A small image classifier, trained from scratch.
Model: 29.4M parameters, 64-pixel images, arch vit, norm layernorm, activation gelu, moe top_k, num experts 16, patch size [8, 8], layers 8, width 384.
Rows from block 4 of a small image classifier, named by matrix and row number. Rows with one number belong to one neuron. Each number is 128 + 24 x the weight over its row's rms, rounded and kept within 0 to 255. All counts start at 0. Numbers have three digits each.
Before each neuron's rows are labels from the 100 images, of 14976, where the neuron reaches its highest value: "strongest on" is what is common among them. Only what is clearly more common there than usual is listed. The data: telescope images of galaxies (Galaxy Zoo DECaLS).
# fc1: MLP up (model.blocks.4.mlp.fc1.weight, 1536x384), inputs 288-383
# fc2: MLP down (model.blocks.4.mlp.fc2.weight, 384x1536, transposed), outputs 288-383

strongest on: edge-on disk: no; shape: featured or disk; spiral arms: yes
fc1.434:138157174143103124120138130129101093107117123138135111168172133172116140158133145091129115076144087146166132122137083097161139129131148145150127158146134125077150134128136137139127105136148138129158095107117110135135124111123074099118148087128105139164164154135079161152105143148147129163
fc2.434:126115127147136116142159104115124117078123104134122108114147113157104125119120119133138129104118123128111144112151137128112124110122119140138140118133144132131111126151134149151121138118150133142187124136111149125127130101153098131142140128106104126137207147138119125134124113129152132113

strongest on: edge-on disk: no; shape: featured or disk; spiral arms: yes
fc1.207:112160128133100139085102154131132071129154101083133111131129189107107087115109102171154155141147135130127123137097142115083159093142176138114176129118110095147135139160158130146151112113110146102119151109137148138155092135138113159102093145135160105159134139112107137104135118154121172066
fc2.207:142150111121117130152094106126111134129127121123121158131107124120131149140146121104124123161109111125106144124087114141148110151137101127136091139107130118128148116117113111156129107127129120102062115134096110130111132120142128141133147112136137146141059156147136143156121129115101118142

strongest on: shape: featured or disk; edge-on disk: no; spiral arms: yes
fc1.507:151099139097086123176143145088127160156125143124088117112088157138127118078138115135140097102120104150129112127141169115164138117129110111123119140158131107150128132113097119170154097128137090156154102141079165174113169118139090089118121138112141146149124098145090081162154145180132123120
fc2.507:153127135146130113121115120131112126083139124116126117141115131135112135098104133117156136092129130146133117110147117136137106123127139094142142124131111146148096131112166119139129157116140153135206115145132128137131112136129121143142103103105128110141216116120138134142124108121125132146

strongest on: edge-on disk: no; shape: featured or disk; spiral arms: yes
fc1.241:131112092102121143121105169138135142154149162103147109105133089168139132142115120121135122109117171164175111133114096166125162149150139112134128102125109149091133174145122118163136163129135151094088094108120160171138140203135099095149093097140113148107172118121111099155165159164136131114
fc2.241:147122135121112136155118113108145104092136124144136130139117110124127116126147138113117123083139118135147122134137136127142152131135143128147113140125116130143136127139130143114122127109161165115192150118131122130115149136148099135121143121127144124149216126148134123126139128121133134145

strongest on: roundness: round
fc1.563:129128105177124115166118146174176094117098128127156148161126160111114104128154178106117109120117107104092141116139141086122115103134092103112129074139145126138155094136133143091117130147133129136125105113147091112093130126159138132146126140106140134135154146123143102136168144141103149164
fc2.563:141131136151140122114145115138108138100099134117114135117149099121142132114134136136123141106144106149149138142124138125132106123117128132124108128144117109114122122144126107140127131106152164121172139117144124119147117090119111110142123116133111131149227103119145139131128111146155133127

strongest on: roundness: round
fc1.626:114139142097113150133120162113119121111102121176134134132133147102169129133105109136128137153160135112127128109135151141111160116100180133136130172103125096104112147164144127138128153090121149126118105163104147113125154118109118085170121129151136111117124091114171134133133178162134109107
fc2.626:135122125120157127112107128139096129151146119138141142136101102144137152135147115132134127120134131125141133148131102149159099131149117108122100154164101144135123143120143133134120111140118151114198131118145098136118132147134151142089133123134127132121234154099100146118115089110132117124

strongest on: edge-on disk: no; shape: featured or disk; spiral arms: yes
fc1.303:135123126134129134111122140159097103109132151126103120148137151151123166127116125105112063115134101129053142138168129141166166138098133112161125142109155125147140114091146183089113103149133133106122139107089137116154184142127141129156079144139111146131168168150185107156129119129194088187
fc2.303:132137135140150118140118112126134108099135120144122134129131122123119137141146116097151135104146120124143121109141139121114136111140102103130147140121152145156132117102148132126107121104132142113190144124124142103104139135127124111161110148136129125136214151123124123128120113133112130114

strongest on: roundness: round
fc1.465:144115150156156120110113104128163129107112101113140152117110152127109154107072105114165138095132098098128114153153139161104105115102127138101125146126133087097098144122134160106149129152100129136103130114137161097119138154132145133169133135116105119143140153114115115118086114135112095113
fc2.465:109113122148140115141128110138131104096111145145128125136136129137140142108109109136143101091128118130107133147137114120141141140135117118114112141151135116122106119126130142130097110124160148115185135125124135120147116120132142132143130142122137133136245123143112134114126115114120121141

strongest on: shape: featured or disk; edge-on disk: yes; roundness: cigar-shaped
fc1.35:163135138109174120115138133121104121115123113089149116149121129146162093100151132127081151129164121125144156141131133101128143105108139123112168131134145129122140170161136141110108164115105107106058141111138131133130158151154126173166098159116164137122055105179177144111112124143134139118
fc2.35:119131111101107150119125141119135134141121109144128123112139123110122129137134141139119148149113128116139131122129130143119142143116147150135136128121115121133146099131112113123118107113116104122064122113114120137126108136118124119121142114116120149143036134137112127143139144127126145117

strongest on: roundness: round
fc1.508:124113101138133162140102114132112125139135161149157127148151099095090139134115133131147159111097137139133127124123105149148112076106115107134152129180131090105149107071126138129161151123116122171099094096132141139110104135113107142130135122097127109156095182107113124122109104083127066090
fc2.508:134122129103144121123104107133139159130127135114114141123125142165132110105124127092115123159112136143112141137126129099131129133121141106137117092099139138109149116143118147146168124161094112121091094139136136151145122116118143130106131126158111107098043113139135115119116126140136141145

strongest on: shape: featured or disk; edge-on disk: no; spiral arms: yes
fc1.412:164134182136142164172122128071130130166090140120126158109115134111130121122096148147163122129132122123095074083138103105137111131107117082139114112124106139090139081144112088146123107168154100145169152104149169096154144117104110130094139148151157096121180129121110113137086109148137115149
fc2.412:103127128133153147146139121135128107079121104153141112147119134127113127125123111158149138103154113126129121108139143124149139145147136128129122125121122115137138170111147130142107115127154170104201138143152127146134147142140124118175113109124080143150185146106148127127149122110107121106

strongest on: shape: featured or disk; edge-on disk: no; spiral arms: yes
fc1.762:130096111133111140138113112127160120141138115157089124121119090164089167098097125146118128151130131148121155119130129080114136129135166113114152096110128103098103130148173092095115153158150179085148193177146116186105144129178135074124125158150077120155147135150092108139142105108120108115
fc2.762:131134136141128114126148144104142125097103121140134107137127115115125140110147104127145133092142114137125103128150147111116101137116117127153141130139110112148128148111149128150132133125162158138226110138113130127143117129150106117153107122111105131130233121115138134151130125137142134128

strongest on: shape: featured or disk; edge-on disk: no; spiral arms: yes
fc1.344:163126130152164146090145093156124152117142082152105115108091083149154145100124125164082121162125112090162168139105150122155161148129136155121114123080105149142153118080138130153141138108162129101150149091137116099143134127177160124096169110113093133167115104128148115160095130165116111106
fc2.344:145133122121123116147119121145127120100140115141126138150151144149139132108147130113156137103106127119104125133139122128120106137136133104110133133141115124155112137109150115155100146128159165114215131123135110138106134130137130148146132142125134118135242107132138118147142122133138117125

strongest on: edge-on disk: no; shape: featured or disk; spiral arms: yes
fc1.143:139127177138141161117148183166156069096131124158138121122138137110104132104125098129131131155072126139157170100141116119122135097117115147156136102141158151148094158081152155120090102184131097153127075117112095110099122180157093167146102132123127117109168109157087148135077133129162137153
fc2.143:131127154151132116116134127113121100100142108138135126136127138123138135124131134108114102071128122122133130137144135132112128123141104131144127131134139111151102137107136127138104131132163128117223122113139126132136142122127121143144140144141125114134241125117111117141141120105142103135

strongest on: edge-on disk: no; shape: featured or disk; spiral arms: yes
fc1.730:127112085142163146103143141101152141101144104112135137134086076132100112141101117095129186104099165177149104169075135123082119128136142114135100113084132159126104128109158116146111170101116112111147108134155124138146154144082128123163144151116113112091130128126125119174171140116111173137
fc2.730:133110143150148151147150130120116117074118138130123142148125116115107120124118129118157118081114116124123134130143140137143117149142107124108148159125140146122129133131148126124105117133160130120215124123144113131140117114132131122132106142138107152120200108109120112112125121141123142135

strongest on: roundness: round
fc1.461:117109115120118130114148151118159164129137150147102085133156094110134130102116137152090169128115091186126120141128115086107090143106113138103128166140129131103154089095110116157145153125128141164134135101106116150100179106142142136101110144144101086086161163099104154093121114139100135154
fc2.461:118131151123147120114135111145117111107145146143129121135139128137119132132139132137155093092120129146142107140147122145113117148132133128129142128158120107118127137131128121125124115112153152121214136126148126131126107126148138117150132141125114126113212122125135119138123102123142137118

strongest on: roundness: round
fc1.699:124137079087112159162115142117130123121094138145121144122129117146101079188103116125131154125167149155148104101122073132109145125148098114148096176130089098110113130105088125157159145115165188138093124135158160177089130116151128103130091149104135099143104182101095156122128123106159117116
fc2.699:157107129098112098091110126081143151168148153100153171165118181141131159134125132118140126143108100147140142139066186132194082150107126116145111137091173096161136124131189171155135117154136130131143126151125094085129175143130148165132095146155167120140107107158140143120110106130147126130

strongest on: edge-on disk: no; shape: featured or disk; spiral arms: yes
fc1.698:116111111134119171146118142133151112149149130096144114075122079145143124113122099100167117118074136172165139146141115170141144123144158145145155146126130133090155110104167121148076145104159139107144156102161160169125153132079111129124099163111146148145155148120135109122144143121127133073
fc2.698:137142122142143135152130129110140109108145114129145126124136104135144114107140139112147119092147116119147128117159130131143136117135125128144130148155129116122129131106110117115120135144144161124183123131133149143120131119139133141130126112132125115150205142136136132140132119122138138123

strongest on: shape: featured or disk; edge-on disk: yes
fc1.331:108140137099124115108127120121152119148147138103117139130135083172148131124121116075101131129178166117122146176148099117169108127119139136083144076097111145104145141166138168128088138144094121110082134137118133132115110129152171130120110124122169127133104131174167146094124114102089172125
fc2.331:152136145144143138109109137100082150142131111116124127094123176091103115137115135126095140170144142143143118102097152120086112130134106120103148161127147129138134108101124150123146124095101146153077111102105136141153122098105099126113141108147133124136012099109119152143131132136137119122

strongest on: roundness: round
fc1.146:144084100131161161114134120148104118093125137149167156121086176161117087116096115123127081124157128116143099167125071128076131102111097144139143100115120088124094115103112103130157157118135122099136094155116088124119101118132161135101157090121144150089110146104082146125063132112141118153
fc2.146:119132115143154113117141139121129115095110136128133121131149125124123109131135113141147096111130141123122130117147150141121106111140116106141140119147124120129121111105122114129106110143170145138199138114139149144137118112143131123158118107127136133151221125113109131144133118112138110103

strongest on: roundness: round
fc1.575:144137132159114135097116155123120096103102124140069126096147155125148085083128143107107124158154107135120126141114159139150151131084147126159092080123121128101152133156148150156102131101121148140112099116110117061144128102147114115156153130150125088120133081117130143144115117134149149132
fc2.575:145130142127133146116135140120133112090115127121127128150150110122145137109143111131148101102148138144120109142135116134123132146109119120131147147151113131144112144138142149115119138114169149135181133119123132108140120123148127109124133121126125138126248125138143139142142115118139110136

strongest on: edge-on disk: no; spiral arms: yes
fc1.503:132123107096126107150080091115134138127136110164131133096134141095143141136102115138101173170116125147151075145121156150148152161100115106156114124096105096129142117102131114141197113135118116132155141130092110157126144111129105099132117126084129119146148151086115140142136150122151115100
fc2.503:123122132120126129102119140121136145154108134132142137136122134135118139132136118125140143155106118131124144123119120138112117138126150114109132100139136138124134123119139145098116129119122090129049116142121131109125114140107130117110112131131148136136030125124128119097116121130144150130

strongest on: roundness: round
fc1.613:078078170121156140163109116163100119109116144111126139121154121097086104109131089148137092129093140163147106167152114190124098139078115146129143142158093128175090101151121089107114138135102125094131138165134119136178137130108119143161139147149107126118145159132137087135169106099123142103
fc2.613:132132121138132136112146141125149123105115142145125130119132118128122138136147136127122133083132149141142119138138138136118127127117132136131136119134140144133124112144118126118110116108144128138218147148149130122101139108139124133154135142142135136123239108130102119135146100125146138117

strongest on: edge-on disk: no; shape: featured or disk; spiral arms: yes
fc1.371:134120109140139133172101126088095170152113124172106100133132179141080172134120125169149134147130115138159089152116139146115130150120150079123148126102096107137125129112116064152171119114153106121151114135121109157133110144112081072141167108111135143141153146094087154154105154129108133117
fc2.371:116143134109119128110132138110137128156133141125113142136130116115116117144124122141121145167106114125102133132114132142120136121109119152128101117140140122114132134134118118102155129130098118116066122155154110135143128131104149131118104137119136117099019162139128117117123145116147129159

strongest on: edge-on disk: no; bulge size: moderate
fc1.34:165113163139181154098163109105132113183138147153124127129109148151167099081123108079115107101123106140106141113100145170123147086127131162128119123108088142128146139164136174112131094123157124102132167146104136090151126152130143166116086109158154157101105145155108113148139097142160162103
fc2.34:068081094115117105111106114115115172131155108099149133123152142124122162135146111134114137097149133091150130152122134123125129128141165092152167177097153141131133143129190139174156157177140110121086138128139091156124145125141119136104122139119105099172082135063132135087157143124149152142

strongest on: roundness: round
fc1.557:144088118125138171128077155131102138121127150155159120099166131141118101147141106158130116162107113174106158087172105124130130090171146131114129108152112083159136126099144091113114132128158151137123127126140116115140125154094110088112135095082137116104189119118150120179117161131114100093
fc2.557:142140134125130146123117127107134098119128134136123126144116091127111130133117104131151102095143124117148129111138112145147101116119121135158125139149124116135099119120119111120128135136161143143222127150142146104139146139156141122156106124121138138115242124135107125115121143129129114143

strongest on: roundness: round
fc1.116:152136168136132079108143110130145127137113128131159107143121116153097153130130129093118089114096175104155135105140119129114102120158137111116123122114141099106108138108161177157101132088110130141119134123136157154109159133100089147155139169158117115118129099111133143122114106133080119098
fc2.116:145137136133131124146142107131118111107134130149132131128136134135120145125142106146141113081141116143129152123158128125113106113135134117138129156152132125129136122135144132127127138126159132132188144131121132143122123108150128125118110118134137134141250117143139113151133134123148145127

strongest on: shape: featured or disk; edge-on disk: yes
fc1.750:177124100113120129091103113103074097105125087116104119141173091107125126086153103121133130092161126097121155187125139115149136129148145158069110092119108132145130144148134123122109147143125099130093101150107137122140148133119100134098150102137140096106114092129172149112103104104127129157
fc2.750:130113118128094179144162145102147158139145143118150099135102159162113139110113101126094154170090126127077115117066114139070126104112138140126144133129132109122120113145096133145169111116099134138080142113147154132151150126150114135131141147106152142165083125111100129151125158155133121121

strongest on: shape: featured or disk; edge-on disk: no; spiral arms: yes
fc1.361:122148170088116118109108140169141103114140123158165119107153110116099139158134115108123104124103084165152115159088104116130133063150132151086116089103113120150106153116112058102105102133119127147126095150139104117094104114174107146130141054130115144135169112095117142105093107175116098094
fc2.361:146103143134120129158114128121132094077146123130116141111116118125139148106141109150122118091111106117115147115122149135127112105142131117121113149118134142130111149100129123150106112110165160109223119098129140103125148124123118116146099119139103114141248127133121120131114132147122120108

strongest on: shape: featured or disk; edge-on disk: no; spiral arms: yes
fc1.252:148118135134115134102138140129155113128149116169110107145158144116095149108104100121127095071135176108141094150150103122118124113086124120114115147130083129143155130132115142122094088117153121102126170136098126109112084183135125155092190136136079135090167153140079147140105095145164125153
fc2.252:096139094128136096142143120152098158160132095145165095144089190136148108156123145169172112154160142151102145137105113142136141140126134137145120107113122124122094129117121140158168134103071126148086123125116124171134128081111156101119109143106171094139092159105153127155140153111090140153

strongest on: shape: featured or disk; edge-on disk: no; spiral arms: yes
fc1.33:115063112126138115130122115135111090105120115179133142121123123126113105158118110094151103099127161115153139132124152092135148108131105141100124150117114157103143126125115104116111141112112109158155108110125131085146112105144130115109129131125096142111110153165084123114111164125116118170
fc2.33:142130115138120104156114114116124141140144151147145132129113129106143107118149146142147116139164146130130120137149117149109142153116113115126125131153153141126123143137116125153126135143132174139213160116139120140126139119135107097153114117143107148135210117144129116118103117108136119134

strongest on: edge-on disk: no; shape: featured or disk; spiral arms: yes
fc1.711:110146167120121125125110104096123163102083120144161114081103137131112142135100157159169120134125116147196054132135150132128103131120112087121118144134117111142136117106121135132152120135138134122128148109126132128128095092105147114126104131076121157091144153157120135148092168142100115146
fc2.711:122136128125113106118120127151145139179139136101114139157129137129117125155124145108107152161114137113112145112096130114131140125127132129121127111136118115130108119147122121118120134130090122122069124163118100135125128154124158130134137127145145121119024140131120119097119112110125132133

strongest on: shape: featured or disk; edge-on disk: no; spiral arms: yes
fc1.618:131108114107148105152140184127150099181158074135135115161115142126116141134176138169156126146125187095111128110133094179172144162162138093160119157167153130127145141122082103115155133148132150124087122130153143104123130111116136123147107141160135137138108156156154088134113104117101091141
fc2.618:117133120104126114108101126136129146164127141123115135125110115120134124110131162130104122164121108141124122127098131125125114137130128128104122117115137131139127134137137120128133122138102105120086129124128117139141125142119115141122116136113143116114029121120119141137115127133132154122

strongest on: shape: featured or disk; edge-on disk: no; spiral arms: yes
fc1.406:130114071147070158105163143126140090099151126136180127117118135141120124141151111107204132079179144145133133141150076130160150111134160149145160171147143111097139135101078113135163144116099132115133112109128130115122132097128106113114121167082143113147047142092081133122147110145089142073
fc2.406:141131183089132075123097128094091185177125173105084140164129123087144151116135114123108048133120108157148134099102154108162102113147104094156114087135105151133142114157143153111146118127128106151132141158092109099121144181130150139129129101100117091114139144108126143139105117123164139140

strongest on: shape: featured or disk; edge-on disk: yes; roundness: cigar-shaped
fc1.433:163126141076159099072107108148098132171157116057108086147130150089131105136147160123098110101094148136122118155141142160149125120147137125092146118138092156110095127122113185103095110187082148151136140142103148130118118137122149167142142170151129126120146116168158114122136109102126151157
fc2.433:131122137136121150112105118134142125136125139142120133116124131132107134118125119111105129182128106132126126127108134119115136146122147131132138108094130122124144139155139104141143124114125111117050123105142144132111125123115105137117124120130138134147000114122136126144118150141140127121

strongest on: roundness: round
fc1.357:139126108137112181129136160083144133092160147106116139140168088108116113105108125112152100130107152167109103122104143159135146126156158125160142171134109131062116150144147094152170152162110158130117119146110155123135131135100157121142139149098094102111102125072094130104101125091152155108
fc2.357:143115121126145148114150139136128144102108117116134136162107103125120115138132100150146114121115138109129122121127161142141120125133100142115116147121111148131121099141128123147102128133163141128197111123151136112131128132148106160130134142113124108120209110154122142145134132122130107102

strongest on: roundness: round
fc1.661:147125121119128156102142169126122107134131115133155155106146135135164179141146121158144163109092145103127131110102152146137116126106149140161148115124108102099146124146134116170163098174133143136119121120142091108133099151112118150165085148145102104147156155124076091150126165129103120150
fc2.661:154129151138138152120153128116117116082140138125139144115134102136130114111134137138128097072118137110135143146124135132127119143128106129131123134142147134156106146142124127142135130120153137112213112122125140106131145104160103121116120114110136116124204123146131141134142129106146117116

strongest on: edge-on disk: no; shape: featured or disk; spiral arms: yes
fc1.189:126153123176081156138130138121092131100113117091121070128122115124094111097114139105130138153103126155122080130152108150145118096110118161139103106147109124119093097126106108159175130134125107119151138148127143114121149110122116092093156158069128131115170167078101088150098125107131164090
fc2.189:128143129078156146160139103128155106137144153111108160137132168127117148133154097105114104137143093132129151121076117116165148099169135098126126111104126155151130128130138160107102112101096138155058130115111143160128130160127126143105135103154155157096042149133146147144108145170131102136

strongest on: edge-on disk: no; shape: featured or disk; spiral arms: yes
fc1.209:117162116108077161140144119131108148138107107129124103128122167116100160137107099113123144134150150174144132146119122160130126086077133166141104144096146115136176163135137120121165080099155127104123136165095167101111100173093114127144146124126117110088144146094094138115090137113126103146
fc2.209:099123123126147118108104118131148121157131118118143130124121140118116118146142118136124136136138111117133129118122149124115138133124125134138108112147149140124115105110107111121115133142122084158062149147119094149133138139111138104112122130132149135137022135144125131098109141119119148127

strongest on: edge-on disk: no; spiral arms: yes; bulge size: small
fc1.247:111120089131127174151113153132165137098113130128132123124109111136157108118076174149108124125161109141138105087152095133159148121108116123189101150093110149086109106119099119122138095182107118160163101132152120141125119094096091115131157162126153137124155119099083146100100176141096164115
fc2.247:151111128163155105109111134142107124118136138145138134110114136116146119125135119155125123086126113115131138130128117127154137138149102130114119148129122124134116143151123139159114133098170138131160153156137142136128149133116150134142112144108134132109181105114152132119124100124104085139

strongest on: shape: featured or disk; edge-on disk: no; spiral arms: yes
fc1.608:158116126121145168100121117140144079121122096136162119123124114102130087140114158149144134111166114092124145106130114133146118105167141155129146153138131148120107108121149132149107143086150125142105151125126122085099168092130125152144138114119144112138142128123139168148173134124120109150
fc2.608:139120115139127156146131139111110145104114140113123115128148103136103123139153152110127108099143128132153126107161130154152134115146104109142146128163112116153108135122139127113111109144134135139216145137137140109136154119130129129142107125116112115140206113133144146108120121143114138120

strongest on: edge-on disk: no; spiral arms: yes; bulge size: small
fc1.213:133115145149157139108113162117114159164166117097111127169149146121125118102144114117130147179119124135097102116098109154119118143145139112128114168153153132140097150098113089164114166136099146143139142137173155147099081135114067093120118161101108112137119153157110092144125120130123123134
fc2.213:127118122093130129116103130118119130167126117132142137126119116139112136113139134115120120171117133135110135133126121110123128132126132125137131109127138127121125124142118119133146112135113116134064109130124106118128121117112141139110120140135129127123038141141131133140130122140124127122

strongest on: roundness: round
fc1.561:114161130118178133147133154139144104103100155118119170099111128109145082114156092107132134111137155141186097161124131095129116098133135128138102134119098117155137106127160089164098170135107126123139090143169144097163118119094108135130120174124139115163143134131085138112133102157123145152
fc2.561:145116125155137131123152103140150127098114137124110137109105111147130145122120111135151112084157135125125122134156127137140125131133134149117130118136134132123114146122138119131101119130140130147199130117142114151142138122124105130163123140123103125116243115140123146112129134135129136132

strongest on: shape: featured or disk; edge-on disk: yes; roundness: cigar-shaped
fc1.299:113129125141127134098146170105145103082151136134187147143083112107118107125147175142130104135103089176104115100155136133106142096122129115150115123190138153084155110140098134148124135142102088132161128090108164099112159067090113119142122117119095141130118123134147129134148113152099103116
fc2.299:155123157146146121160128139113146139096106154136127111144139096134130126139137113137124147095120106144141145102142107133149111119125099106137101138116116135108122123094119135116125141139135149117183123122150107154146124128137103121131138132122116131104200110116126122138124130109114098100

strongest on: shape: featured or disk; edge-on disk: yes
fc1.352:116088096133121097107134136122112145123095100171129152108104128144109106145159159124094140125143106058129158127109122136103144164144125156110118116113153168139141113173120167074084156117143143106098117126121113122120153126160155193122084114122162119130074144167160143125139125134176121125
fc2.352:130146129107129119119098133131125133158139128117131121138126122139133130115110119107110142157132138139127132131121134123103143126112123135129135110121129130125143110124116117136119107121102090134048132112132146147145134136134127123124125114140121124133032130124127114122129134132127158129

strongest on: roundness: round
fc1.92:103097123164122094129149143123108075152103086146092133111110101126110164129134105142171115122127114119124134135080160129121154150157114150094080143104093132133084132138083124138126162142155096180094060115119106126142159138091111108127089107102135098146135102128137137174145091141113114194
fc2.92:125143157124119118137149130125146133103128125127114116116153100113138120141125113134146120082153100123130122131144131114124133136111111138128136118144126131116120142146111130135115129135135156120191114107130120116149143122157117137143135140110140128123240144138131124112114119134131131136

strongest on: roundness: round
fc1.691:124137150127133136101137159136132134121129147112131105140148110106091137133129151108126131151105125151133094081099116093121121145139093125175149154136122135112113139102135104145134136152118133135138139079126119130110104166125115142113114120082143127147134162124114131150079114128132139133
fc2.691:124124111107118120097117112133124120140139131119112147135129138128133134130135132138121147152141140141107136154128141126117121126132147106112100084115144146134146129135125126133128138142095098139062102153116118126108133148126115151121132130123150119128028134146142124128132125136118145120

strongest on: shape: featured or disk; edge-on disk: no; spiral arms: yes
fc1.660:134133139160150097178152147111152132119074093118130114120111185150090152127122158152124133158135136117125081145147129148141099113134092120141079097060100085110138153168143142152102108125088118121129083156121113114153096137127125097180133143181103169096110135129129087115109160144093104132
fc2.660:136109126136121149118125123125119110152136123100127133130127115134120109124111127128096148150110120121122119130135114121114127117135143158125131120140111132112120112138117139124158103113125091113058143135141121131121121117127133129145147126146147150131000114125141130105136142126147131122

strongest on: shape: featured or disk
fc1.612:128097135128155139176124136148082128179127145153116110122093131166141126144112144106145091114144123129126090154150137108115124095147141091118134154127074151121089120101088081127092135124156146163134142130151127125128140159129142134109105115155136108162067114096153152181118112156105152130
fc2.612:119136119139124133125127105133126101112131149121135117152138118133130128130145139120113096108113139108140137121152129111125126127130132116119124154127129135120130111110126128157132145125135130142207125113121140143121152110130123122147146113117107107109215126127113129150150122118117108127

strongest on: roundness: round
fc1.444:118098096136101110150116068128133128140142143117176140109138099115117165106100195100102126115161149137117141143165118132103113137108097082156131178123114109100111095100128154144152153133099128171143101121116125137152123086149109147138129118122140148117147089149154154165132075126153134136
fc2.444:151128143140137135121131111113109122113135122125124115125129142127134147116142107111143121108155112108125135151156113134120119115131126125115118135154109118153115138122151121116139114123133173105223154129121116118114123113137130133134146112125122128138221137143125126115134129106136120138

strongest on: edge-on disk: no; shape: featured or disk; spiral arms: yes
fc1.25:111120077125140140134111128108133168127133139172106115132134142122101121112129079104127094152109139140118150097173126112147121155151153117136134155146142109093142127087138094154124120158117113106136107167119142201124117113114131101156165116094151174148124163124151161106133152142128128132
fc2.25:125145135109123123141127134094126115085128112136133146119142114140130135128148125115138119097120118118138130148142147148126095152123105152129139144142132150150137136128138114110125150113142161136207149153140124114123124108135113122159108118133104109113210132130142111155123127126122128115

strongest on: shape: featured or disk; edge-on disk: no; spiral arms: yes
fc1.756:134131122114122072140174116177187111139102111112126161110174127131133118157139157107104159134148135138083166081113122122144138150135138143138104162145134127118112127124168188114118142169107125116111102125155113132143135093163189157151141165145145117130121090159134110116116142122099127134
fc2.756:107121135088136147134097122083091165170113136145133128131139146105157126099125122118118132162133121110106115126100138113110123093149125142104120122104125153121130124101098135136160116083091135114076131105112126114126120134152099100117153123129132157131033124120117125146138135129160122099

strongest on: roundness: round
fc1.624:160115119108120137167115143151111132155097139131106137169142158152104110091114108159121105163156111125140112121138096090133131163119138155116113133131173095134134144142138138143108123172108120148146108146138105122112156155145140130177136179111131100110161124164133134158103103120100142110
fc2.624:114111136123113113125156110125118131079108122124149139119130128148129149144129135134153138112134145118125142127154140126126103140125120119144140140133106114145137145119134120127122114126146141119221146147145135131109130139141111116156106115108114127135235137150140143142122111137137128121

strongest on: shape: featured or disk; edge-on disk: yes
fc1.728:139155152115168109127155161136154150157118116123103142089116151133127079141107151141103094141147138081146171179117161139092147111091100122148114142086151130124109126134169176119125129109087133111064093144118129109185147139154138139114120105144158101096089120163119128104107139139156136112
fc2.728:139120131127118151118125118093130129135121106134129130129104125125115126105136144134112155171122132113111126131125100133131151135129106157129145136104120116148144134138140116134131094138121111122082126128147142117123117114110125118134133115129123127132039118122125126132136151115154120117

strongest on: roundness: round
fc1.311:113130127122127107134098158129087113149149080123079113128137153089116108133144127136147154096125094127105138149124105109095157144133143097156096146127125132139120115145134119081158083114086164194180136141106111128134147105109130134091096112124124120163160140118134118157118140133086106142
fc2.311:130134141094103141128154119105131151121190129104141142148144176140170137094123131105147116129139103110136108118071156167149155087126089151125115122126129115114141115149103154150146147097147155109130138116122120118148120109123147123133138133113142132124190114134151153136087136132127128097

strongest on: shape: featured or disk; edge-on disk: yes
fc1.40:141148134144139152164154125132156126120133101136151096112139124130125120149161150092129129085099130144124126114089152160166154172141100125101110117123098131142117108115145178127098127093086118144117126106181145149111140124152122090160174178152106134141087091154137128153171135137144089144
fc2.40:122146134153140119153149121131152095101114142124131148123121127129141128127120111114143102088127109133117144119145123125145114122125112135132123128133146146147110139123112116135137128142137151112218128114117134126135143130139115124135139126133139110119231139137138117130127135108135128125

strongest on: edge-on disk: no; shape: featured or disk; spiral arms: yes
fc1.220:125111111130147175088103110066132134133122113117122099146139118126104136108151120129132127142110139151138095140112113155135109158146147112135095139135124143146114151091066128169143149113135129097136147143137147165089128142140079098092124153103112163161118182097126137155115129100145100119
fc2.220:141129122095118117120119141129127123143135145129127130138143110112124142128118114122108133166116118122124137147112149111129120116125131137137128124111117121129130145122140119103136116118095119138041138122123112135115136150129141147125131128148138106109055131138141120141102142145132159126